{
  "cautious_weight_decay": true,
  "batch_size": 256,
  "warmup_steps": 90
}
Rows from block 4 of a small sound classifier, named by matrix and row number. Rows with one number belong to one channel. Each number is 128 + 24 x the weight over its row's rms, rounded and kept within 0 to 255. All counts start at 0. Numbers have three digits each. After the name is the row's rms in percent of the matrix's.
After each channel's rows are labels from the 100 clips, of 14848, where the channel reaches its highest value: "responds to" is what is common among them. Only what is clearly more common there than usual is listed. The data: acted Russian speech (Dusha). In brackets: how many of the 100.
# convs0: first width-11 conv, stride 2 (model.blocks.4.convs.0.weight, 144x112x11, each kernel summed), inputs 0-55
# convs1: second width-11 conv (model.blocks.4.convs.1.weight, 144x144x11, transposed, each kernel summed), outputs 0-71

convs0.3 096:126124144079130125120124097146150078138139128140110132166117142117142132135132108128202144116137136153098092142135108134138130107067139092102118133110134132079159155149
convs1.3 102:175121137137155112097100111131150176136158139101137086141144097146143122162150109106126091140104136133116150092132131121114114133104141132097134174133126124143113100077136115109109154125145122082157039141131113149138
responds to: emotion: angry (60)

convs0.82 093:128154118166151068125142087143135146092135156164110145140109080132124136128111161088142143146147145153161057116151170139097113154135080155097146136139133166113128133127
convs1.82 089:113156168103130152102151116148102114107111132147127139140133126138132130160113099132158117132126131097134109136131151159117110115076101121138103076137107127139126120133117123137088078122184115163161125125117095110100
responds to: emotion: positive (85)

convs0.42 114:153140178092136133115164110143148128128119090156136102134085186139185154117115108152153155127112161102076099132118150187123138144137118099133119100112105143138139110149
convs1.42 110:122099123217151115116132129128124150131129144107118115139115116143123109122100145126162155123144120154103149119104113096152163122108118134073140125092152113146151133105180116095140196085160109072171115095176127112144
responds to: emotion: angry (86)

convs0.92 107:095124112087129122148129166083088123127153149131105103128149146097149157157097144089163104151142147158156096202131109132150137152111084162088102129140118091150123142143
convs1.92 103:130116140153137114128133074146127154174130114128117099173136120150161131134122101180148089132109144121182183115134105120111139135178100123132140086116090105092126135190139118109141136115117086104135125099144127115172
responds to: emotion: angry (73)

convs0.48 098:170142122107133099110121115139209103137133151135104118136146091108127146121132113106125103103099141078137091133097136124079156136153143119113137133102112140155128127128
convs1.48 097:116152150176136139159102112096092135097109095106147128111128099161160132114113081159138115113102119114134159097140121102162116092129126127142149138122113113135194110186120123117123180124157096095137085131203140156120
responds to: emotion: sad (64)

convs0.119 086:096116135157096118165124114150100114095129170159127131179131106086126151090092122131148130108142119090125148118108093165121148105132122117118126117142080119123126155116
convs1.119 090:127074095153113133168153149132181110137183092179100133148101114150120142126134121114106143138147107120119103149140141097108133166114156132125117165089158125139147128101092123106153083096128112129105196132113130105164
responds to: emotion: positive (41)

convs0.64 099:161131141103143113120102190198139139138116142110150165146139106142160132103126108154100113102125110156124106139116118151156080125112118096129141158118124125131123163164
convs1.64 093:162092109130103131145121128103120151175150156105156121114145101128119160168130119132120073092144119114141129111134191154126144152106158096144108105142162130115130081106129108126122120080096112124132140125119085123109
responds to: emotion: angry (65)

convs0.97 125:126092139089081166134077108144131134104107111136115117106117105118150129145102102166151114109101119119090128108141128161157102104153113164112137158130158111089142149096
convs1.97 107:131102129098144128099096152101133132140109148134119168153134144143132090143135122146126107160115095172163131140109092101098096104138147180109141129152166108124110135116130110102140149144117128125136118127048138167102
responds to: emotion: angry (71)

convs0.143 097:071129077145160138136151145125101173130146124086154118133120109075114157102109111164112141113065148133103135127096102145182166113148129111117124129121131119150195122106
convs1.143 099:106089162130126138132119102080088179134139103131117097129149159143111123077136120139171130120131141137143105156088187097129127147129129156149134157128120112105140135083157077108077152100165149177145150104107088111150
responds to: emotion: angry (55)

convs0.25 105:139143114151173111137142115120141161110128152150111153108121131140144102135143101133149112105094116142091109103171132136147111117105094175112109137115128124165186157156
convs1.25 106:106119108121146107140121077149113124144131141105113126109122095098098139095146116123172099116124124126155132122115090118138145122134132165129115122141107125106115176138122127160104135134088109119080150130153152151146
responds to: emotion: sad (64)

convs0.142 101:166148136141102138133189160134102136126121151086144131131112118107100154149100149144127126120092076158114170126081131138114113091087139112105137146103114121159167136119
convs1.142 090:127111137111121096111189147122132129133100139109091167116144120075116098097124122171176116108133115128083116088137119118143161137115072096163124132150149131116098123134131165112119142136081124149077163129110127145143
responds to: emotion: angry (77)

convs0.130 084:123112128118122154112136104049127110153179104132135148103106136141107130156152131124106157181078155122106122168136100116147134138104107155100103104098142154152137140130
convs1.130 096:103120129162175124090120126095122093125119121098087124108150078145159149175131113102147085136122117098194142116113144114138114075119134098101148141089137083101127106196137106116135126181127117137114156140130087138130
responds to: emotion: angry (42)

convs0.116 101:117131148127140123129136087118104155137157131087146101139160183065074139125140129116098118125138134071121099112131123118140160111089149118169117132139161141095102117104
convs1.116 094:153098135121131145103104127109142175142130094132133114112147122129172163121151066167090092127147138137130140088148178121146134143119072112117136181113123119162140102150110123109129141093146127105120170126082141116110
responds to: emotion: sad (72)

convs0.31 088:103134171136147144132132155130093132145151122098122136114119118152162071154128143143121091157103126135170140090143151130161136140131121126154118103113150108154126114151
convs1.31 103:097130063082138116135135130103146125135139157139111096126124150104150109143089123099114140143118108172178139099130143113112106132121098121111113133147104120118150165122127142149135126143101173125165115120137142106109
responds to: emotion: angry (66)

convs0.5 088:155128133120121124133130125130139114062108138119125155112144130152102143114094146144144124154139114102128082134123101125126061116156130111132118158130127099119145085136
convs1.5 090:116153102117098114146092136133165122122118160080165177160176152126158137146141167133130116106133100155110151138163151122136088121113139129105122124128125143137141118141158124148157126131064077120176097134114124164158
responds to: emotion: angry (50); emotion: positive (45)

convs0.103 110:156130183105138127102150142140110134175127120106166111087143131115152174105108140158134139120133123124116138129123115139154118078178157109119125109127115119116131107150
convs1.103 102:158125082145138119121103134129140110155189136112145131141137118134120097145132166156126124122132128143116172097112135167164133080106117119078110126113159127122111104152161129143130132115168167107146139129135090139108
responds to: emotion: angry (56)

convs0.140 099:181119107143105129136165128135167131112109128156138115135104192145123094167134138152085105132127140141132104126110151141129125088113112122161134100129091131077175160090
convs1.140 093:124150142142160133094106119135152144118185122104124133102092151109151167141098133143168137130115118104157128112093090149137171115127078131134123127088076118155161114151067141147112192133148156121164115084151127144132
responds to: emotion: positive (72)

convs0.21 115:152171151118127139117166138099133133151169136102121158129101125131158135131099170134068133105105116116166155157102120106124114127148119166105153126065111122099145149188
convs1.21 097:136165140145120135120198129127143138135111131157110101123120134134106136134163146129137126079151138085110135086138149131147102173092095130126088104168101125132108101160127137126125091107104157128123123097153104145165
responds to: emotion: angry (56)

convs0.19 109:089124187097112140146101130128104121127111136111105112116167172155110172122136165161198119097112164135086130151184080145147100127111157133121102129093132093134141113148
convs1.19 113:147123129109129131142124160145132135142134132136073083124147140095129158145109091115115147077129150097120162118097113144134101117136110127193187090141119143132144107114163130136152094107156119127134094118104126105122
responds to: emotion: angry (54)

convs0.44 097:113113058132147152076143132130168164127130125129074151118096135143109158145112124137134084113156122147087139072152108142153105131160166163111134169110168124126122160170
convs1.44 094:125147147090118121090134120138081121123112126121127108134101097101123132104102100079105142105099120179173137111098140126111151116142153122124191129147129130147134093141136138113143125173169109120090167143103151174130
responds to: emotion: sad (55)

convs0.125 106:146109108126124152076168166154117118107143091131090136126095151121130088153122149124090108121105103090113129099139162149107081116170149170126157152126111132126159148119
convs1.125 105:151086132150117126076108136151151101105107124087183142107114152084103118140132110137122089105135125154126126152105091134147097145154131137109131140077147148098137138163105118155148124121126169122115104152173138139107
responds to: emotion: sad (54)

convs0.15 082:094147123091186128166156100124134161148102107095113123133105115096143112142143158160129140116109114116130100114156105121108125103098062140141109083107107096116142106109
convs1.15 117:096131119158150085146153120167135149134116108112160101135137153126135133129108133146147129125089147128153121136137134169126168103095121133140071091158138082105126150117140138129116126095134100135102144129164093101119
responds to: emotion: positive (67)

convs0.93 108:140125123123125101113169110176123119148120161136141148145101119105118134138147126125126126134104147131163155120105125108107110082144167096121107102090116117167164134143
convs1.93 104:115085121159151114094176066138128136131118149097134164103172159102132091132126105116101141110114122107047120136121103082117102139112099073146097119144108144123091147112156131139108091112148166092143127125113116109124
responds to: emotion: angry (74)

convs0.113 093:150179132111104086162148143106103108130146141131131087166112171154130096135104126140121142144080109122112142171183128142122119131083141123091119093162141118099143164114
convs1.113 088:117119155142148084083112136180125126093127137110154144134130100155102124133145128136075194103130143103118128102125123165114135145148098127112139045125109136125123115090118120147149117151131116125110126148122144127134
responds to: emotion: positive (59)

convs0.65 097:156153112170150126126135097162159172111113112171114164132128158096123146129135136117135121125141141171128113097177165111078115119122120112107145111114120107118165102143
convs1.65 101:149147143167139148106126084141161104092133120130129117148090101169136146097165127128112134084151115155113145133087134162093137162126112149155132078139085129148139183111116136128136151161127111109084085147130150176125
responds to: emotion: positive (75)

convs0.136 094:120104152106081083185089125138088116105139125120138106109153159112132139126115111150115122167110161160134064132102130200163097100129120154156108111134116125132109124159
convs1.136 089:123155083076114157088132100142100151130141135127146169076119091067123102156143123125129121131158132092131091090112101107123111137152126124128132133140136093150136105164140120113144088129122133141121156122104119116090
responds to: emotion: angry (78)

convs0.68 105:111106141144124101150122110116092110134168144127120102148130097100124128109159124163167110143108164116145129110121148150112120168100142136113131128154168140149160093129
convs1.68 089:156109120149121121122089128106133149126177141132162122113131099153119131135136162134136156125108141167087100096132118120131101116175126153155133171124105098115154209111120163157168112112139134165155119098156123140101
responds to: emotion: angry (49)

convs0.134 099:117155120129084158077136141116139130127111153159139107133118136145109124165131102126111106136116163123074107130143174106109131126179118152111135081090144123151122109089
convs1.134 108:124130125163136139108100118126152113150134133166133166152103194111141133090103139094113158118089124141157119109138097181169137098135158142105123093148120173116128123151152132117138099148142126131130135120047114128104
responds to: emotion: sad (65)

convs0.62 104:131155107148153135167180115143143168127085134173116159170160147130122148163110115102196094115142149150136109151151169141130088133124058112146122164106120164152132102133
convs1.62 092:102153171132070154108164137136140112124124112171088138157143133132122139169098114096141084134144094148102144138134124124141127098127191141128163102081117151132117123110130092161147108099142124138131071127139149166145
responds to: emotion: positive (85)

convs0.58 094:103146139131096106138144112125119092091107108109128089134138117142139135150096100126094108195146097110160147148129125057115125106131131112182136148123143138118151146138
convs1.58 099:136143114155124122122148169117116109137083141105116125139145162116132099155144135120132161133129112154119154104149116071125108116119113150124151155119104107136109104099096154115107113148143133099151072183059133169168
responds to: emotion: positive (51); emotion: angry (45)

convs0.123 106:136148135158120135098104096145142068088155168163119107149125160116128111087127139134141121138143166098132101090141111113149130163115123133090102163110109159125128086141
convs1.123 101:164131166213160127113090124077103098158122131132085146154114102147115134094108155111112144119126129109130130156113122144141083131128114088121123137140096099102126141166139093148114118089099069143159155108155139148137
responds to: emotion: positive (45)

convs0.99 079:165153121071155134153116111143132159101137103074144109151132127128095121139152139131117153107152084135114135109163086134144126105149095118115135144136098057101113120117
convs1.99 105:154106135116145154112126141099112118142130123128109136112136137106087125125144128121071087163128086117116113121107120098146090105124122123123126151066169144120127114122163085133137093075143106101085122125088134110127
responds to: emotion: angry (46)

convs0.117 103:185115117147089133177135141120110116117146142118107144160154152124185089192099136148171148139092146141135101156167137123079125079081128152131119091141153121104114112108
convs1.117 084:110149090080176147129119095142132128124105104157165139119099140124125153187157126157090116144118141121099167159120124170124164109128146100082127070140127145102108155151097137190124117119101123111109102107125085124136
responds to: emotion: positive (75)

convs0.114 097:084137138170152113134141094154154134128090103088106163121104153133140099124146113149148116140110124099130146073144153155155099121149166162129105170135079131125157119133
convs1.114 098:103122110104183109143136135165123162162144123139092126104116157106131101112118135166176128148135129105094133132141126190116129138105148160144130165139123122158114120115135139116081164130077153110110103110068156168116
responds to: emotion: angry (46)

convs0.128 098:126102141114081164122142114112109145112118150102164117162104167104133166148130108096127134146129153145124151147124146131111137120096047106144120150125116157124155098083
convs1.128 101:132143147162162131142099141142147109133140140140133145113161102121126154123134124126128156168111113105138109153173115101108178137169159114180120127080147147127156132174195145147184134133097101177109150108128096072098
responds to: emotion: angry (77)

convs0.120 108:141078100115151178138143126105135089149162099090070150129136143138120143140141152100116119108151133091165094107138159138137127170111108124178169099106132151123141117111
convs1.120 112:155119132124125126124103111142148129149156101088134109137129128138147176124101080156054108157114103120112147134107130133122126136161110161108157113151159143134153116136109133089096126125115120113150087169137107150113
responds to: emotion: positive (39)

convs0.0 072:135112158120124144171136136184139139092128153105074167109162136073150165083132098122118092132148138141108138101152139118108113158113130096150122144142117082105151115167
convs1.0 086:127150127138135145130145138103152111127156080132104142115132159131095131128131109123082153138144140121083143131153102164128130124141153153143075171067165105109087096136142141121144097112126152128129106157086159103126
responds to: emotion: positive (41)

convs0.22 089:147103089116135175135132105120127139129188125105119175095113115132094130125106129170124145121097144124101114137102093157110121135142132140112130088092082119139125090091
convs1.22 096:114152115134160113130104138083191069162161093143115145137119152131085109104125144127127108125129124131132129140124124140163124110102138142099159112099113162126113095091104131116117145128135138124158090116132124125128
responds to: emotion: angry (56)

convs0.33 101:120118138110135117102082157093142151185113121123133149185153118137098097103075133150126164142136135151118102149140133122154103163135149144105120118134126119161089149171
convs1.33 106:084151154128126140145107077102130152146117163121101139108104122166150141120163171120136131125117121152152136116118112100140088117061103096146125059074101059121108127110119131137134173125165133123116124126149135140117
responds to: emotion: angry (75)

convs0.54 091:080108125092073120079175117165117100109102143106156159103138114153148085127109133075134123083133140106166093104142135114125116141167119105085149112118131142109125102111
convs1.54 089:142152179105159144126135144165118128115147144125130164114067166101082141125139119103094105106137149110128110147138104119121119120123163132100109074129158119115109148149116131114100131133133178125144109159075100134117
responds to: emotion: positive (46)

convs0.67 086:135128127161105141185165098146134122140099100163153127130144149124144111153159159139117137108157163159104077105144107077102118145083114119144132125122150105118174156120
convs1.67 093:098147145097148135184129157143135092138114084128153141148150118144114147149102133136133151149118117106133127129126124118137135081191084117114112108140120110171106081153102170133092137130134121166153128146130107122078
responds to: emotion: positive (83)

convs0.96 102:147094133076173161133084112146177155130129123102168098087109154142136177121130122103170152111130115134149090105149134133150116140147123110119126112113118124121116111155
convs1.96 099:144091112122107135121156131109112147168094095094106117136149111152115143151095178119102145130133122125136140137134143108139153108128146158101101127139127110123123109106144117142097149119127123118122113136117190176108
responds to: emotion: positive (50); emotion: angry (40)

convs0.94 098:116147088146119109112082103104099137115136115115115117132127144134137122192100125100118133105093111107088110102159152112131130166145093093148134153171121126154149103131
convs1.94 102:102117137179130148125130097130122135165097165108168119115119104150166141146126134111109147103168097182173135136108148134082174131186133160115131105133123105109149151094112136129137121107104099170128136162141133111102
responds to: emotion: positive (79)

convs0.32 077:096085129105078112151140137116123088139117110125124119150163143139171116158115116127131144099132158137101078096110121152142078138072152157127110113147142175132169145121
convs1.32 107:115103119120141149138125120153139113142174140126139114124137135127092114156138106115145134096112123128116113151111154126163145126145098088171132140096143110104166172201108110151101121128124147112152140084164121079117
responds to: emotion: angry (55)

convs0.18 087:141144112153134133106119121119149145125115146203135115115111149127090151126103144131115105132092099170123089108113117126177118161115130145155129152159144091132147142137
convs1.18 098:131128130089135118100089113150132165112166147147086082148166084119116147114095121122154150122136151115079130113133112193120204143112101121135143102087128112136122084130144095135106122124142150102105096185115105128120
responds to: emotion: angry (76)

convs0.72 101:107127169107152149122112138146072104136099136123100160095088150133091116158148131122111144096101174117143170123107122154123145172106093119108126093130114143099153088106
convs1.72 109:118114125130117145110149145097165119108153123081147118123086120093108139115110155137117125115118140103154096085117113133133087068126106088132157097120161105085099102119107127126108115096144155144128114148135135128106
responds to: emotion: positive (55)

convs0.131 115:179131172133106139109133115120102094118152158153143098147137114111159145086122162139131139136100145164158143116144143133119138105161125099101106106062123137126123138100
convs1.131 105:136119156093109124134154128177131103085120140120169128121124121108104083121137114119136106097152101120124084143125113096120139152141085116143100153134149156135100132135169147105132127130063125105119111135124134155144
responds to: emotion: angry (59)

convs0.122 115:156138141110126178117177142131125129121138129074134148133144095107124111083115131176098113135136130117152159181130138132114109125112164114085116147117116145123143141131
convs1.122 101:166132133162173085164152131103101083145110122133088139163110136122087113108126162166078121166159108112115103113101156098153112116120153122133178148132143130144104084173116157100112101109131115125110094115078127113089
responds to: emotion: neutral (61)

convs0.63 092:193126152121111098116105095122085091068148102140152093167142113140147128119134118144127108151139145116117102153136136140155132110143116097127096162134155129165159154131
convs1.63 078:143139118152177108107141157110114135121097136091135132061171094109166113142135105129116130080140121110110134128118103118122152105104141165096131131181118099094149124110155162107126124152130142165117157169128125128132
responds to: emotion: angry (84)

convs0.16 088:108139106125124130132112106108145125102117083123193144106128136113158116123082112098159124128107136115137095085147189112122162133130126086114118129171158155135098130134
convs1.16 100:111143139116119093088144150142117127108139163152076124104105050115114145128099110112089125130143170138107151126096136090124151210128098161123168087140132129156092112116136118125149119109112084133147125143144150123159
responds to: emotion: positive (49)

convs0.50 078:129109076123085078145126093148122151131132137145127127096095123134127108144139133088110102114124181117108087178114138147089138122095146159122100108125113132094111118116
convs1.50 094:155146119133124164117128100140146060145115131156145148163116134068167125148136088130112071120108124075119157160176099183097114146147117139130155142114139111120090085128121137106153143129124137086115126163101068136095
responds to: emotion: sad (58)

convs0.88 110:123113102120104171111117133122130136111125172122124098115133110129111138141099132135189158156120102099134147131106125103071128114147145136106122134150153143124165110149
convs1.88 114:162120125159144125147166107157111125139151133165120111148148145144141113119129113144103153113157155147086104127118071157101109138167087116127131114154110133113142130139160153147174116141107147122113119099118131124162
responds to: emotion: angry (66)

convs0.86 089:118136152166107164132120145123137160146128144126111094106128187132158173143115132092168119097152114142131121123123112155143169121137119127184130133121134136164109128137
convs1.86 100:088133113148130164079118132134159129107099131102138182143157120121146140135128082137142128138145095126152140151147105181114118123137137134121136142114105154122174153102138116103168141165123134091115117181195106142085
responds to: emotion: positive (51); emotion: angry (42)

convs0.80 090:091134174124087112101106161102131123129141128074193126107087132132108131109143122120118112159100124101138093147070119109158127115078128133144165129122157136147168148176
convs1.80 090:121116109103132133175130134093153144163145184112126125098144105122138148108132100129118119126117126110069153122138139158146120147126098124100127141099146124154070157165153143103152129140133142122097148080123113154136
responds to: emotion: angry (78)

convs0.56 109:102114111121111162109141110121156134101158101134159128133106161085119176128123124129118133153119131105095158165087135118107133156188138112137147132085130123140140100114
convs1.56 100:110113108174144130097114136121109136103118134156144165144125120171134121097125166123148187150107143152128156146162131103099139128141121135121126145104123155106177115105125115136134137154166125158162146192114143152156
responds to: emotion: angry (74)

convs0.24 097:113141147128121123127091102107168141155145131096146116087151096156147135108130113148128134146123114081127134100128123126150122171143163132125115122154139140141152116127
convs1.24 088:128092118146133131133081118180140102150140138110109102127152148148153144119153118094108161159150141114087123169111080141115118147128136100125180143127116131159164088109138124130145165140082125116144126089168120131145
responds to: emotion: angry (41)

convs0.6 092:097129074147143127128090116117146133156089156120139125123122171110142139158157182126136129127109127107154082143103108133128125138129149118117119088142107137108167139154
convs1.6 094:076158133107154124137124100143127132116177150149144146137097116084119095178134117150120132099145098149196132134129156126139131090116153133145112103130111144110122154165074136152160140158097140136079100091120102147138
responds to: emotion: positive (54)

convs0.111 106:126119073150180108128147119120133158112168114079150141113129114118170170125133131141129127123124114108114130175131093065107154149160154102115124076083117149101131124140
convs1.111 115:178140120158153104132178137159081117105130098144117146148140098156146143076156130128134172108091088095104120140122169094128105144089122085098120107108118129142106094092128141145142120119098141152191128117111119118117
responds to: emotion: angry (48); emotion: positive (40)

convs0.85 112:115103163104103136087120124152141141152110117128112097167127175137169124141097137106133092148153160095142128101152109142154098116158125131132124114140132109115163112100
convs1.85 114:144161082129100138142143110117073150184117162142157117123089164137124121138090150109076148134131152114077123157154146132100132098115181177130096134142110145153131107108114151105118088102135135097155088121134143175169
responds to: emotion: angry (89)

convs0.45 109:142087119110112148128127131122149111148157095111126160138106114100097152094121079110097133147126157107134152147123111159097176139139126071102135117139137112139101116101
convs1.45 103:107153109173142105122115175133136134110142110129146122159127106140131130090147149134175144135122113154122146120100102192122118123146154146128139145165135147081139123105166161094080186121124117122158100158187131112118
responds to: emotion: angry (41)

convs0.79 097:128118139112106124136159115086150137107137124140148153106117124150151102125117109086149131164114129138144114103156117153152090141095053065130157171120146185101121089091
convs1.79 094:124123183128145153134137142129120119112127118153157086084113085119109104178121173110114116130164150109134154129132121113117145139115122099075133134092107141125139146137168163155128165119152114137140157152135132148103
responds to: emotion: positive (83)

convs0.102 089:133069098149187126173134116114146093104125157118101106092101091125123155140131140121179101123118108117096158128130186130096109106119135128147138138126110124120109131123
convs1.102 121:111091130105163135103118129130183147106127116141150177098121153136139150118100163130120134114126088107137094086105106085111131119130140109084167167157164096104082128107110166131095134166143168131126130169131116140133
responds to: emotion: positive (84)

convs0.107 123:107136115093113103147125113124136162116085135146089134160117116135154130110090129132187157129073130109115132095130104104120112082077128112140146065177124093107103114110
convs1.107 117:121105107109136116113125173145117101148120151109133117132114067139101130138093150133143181085117147136121139101106161109093161095147124114162114129104129111164097123081127139116134119120106117160122117136143180112135
responds to: emotion: positive (61)

convs0.74 093:140150117096113177136135119131101126157116148124094118161119107143117143160086118102144169089112111118135121158117082145135107089124117094101123152119168099133146119106
convs1.74 098:099125155135156130150118095125134069166115109126120132163151120122115137149152165117115090118110091151194133130110134127116122125119162105132094156092130130082150138126142084108145100128101092160156156085116105128162
responds to: emotion: angry (51)

convs0.112 100:148111123142093122170104100112120119154113128114090153147129150112107168127114098149136091100131129102143146105132117132162126148143137079170147136183154152133136117153
convs1.112 098:137118174168104111122146117142068128091097164084172176091173149119116110124134112155140140168137136104133106143109122129151152144192125157139095144181112095138143154138091126148111146130125127167110154099166153136163
responds to: emotion: positive (87)

convs0.78 103:088160113102141167144150124108202158128130136113108103145125119103103117117134107093150124118122118075145119092122119123130160162125124112111129120169105113125107156139
convs1.78 104:118132130107142111155094101108176142095143127127135149129141122098144142133130127112104081125121111178097141091116092189125098100125125110141119117093086107140131131140116127134130129156132120085102110136142132121121
responds to: emotion: sad (66)

convs0.69 088:127102158096090124132109122161136122136106091141109120117126170082183151151091098138112126105091111175133107100178129140132153087159164148123100109118082101106155143107
convs1.69 080:109146106117151121134129141139163105125122116120093112128143136107158091164124069130112118155097108131109161130144110145115151124081105104143090142125135086095134098153122132126123074115128166099140120164146120109164
responds to: emotion: angry (79)

convs0.1 115:114119124131075134127116107121112155147120124134105138097108113146131135118110153130108116127127123123113130076136126169132120108117114136106133151148163160092174152130
convs1.1 101:135139150127118140173171173110142144133137144125135122146116140117107123141121127155160150154141129139082149133111116103117120146156123138146147148111144113187107137138136115094139152119135165108131181122136180170130
responds to: emotion: angry (47)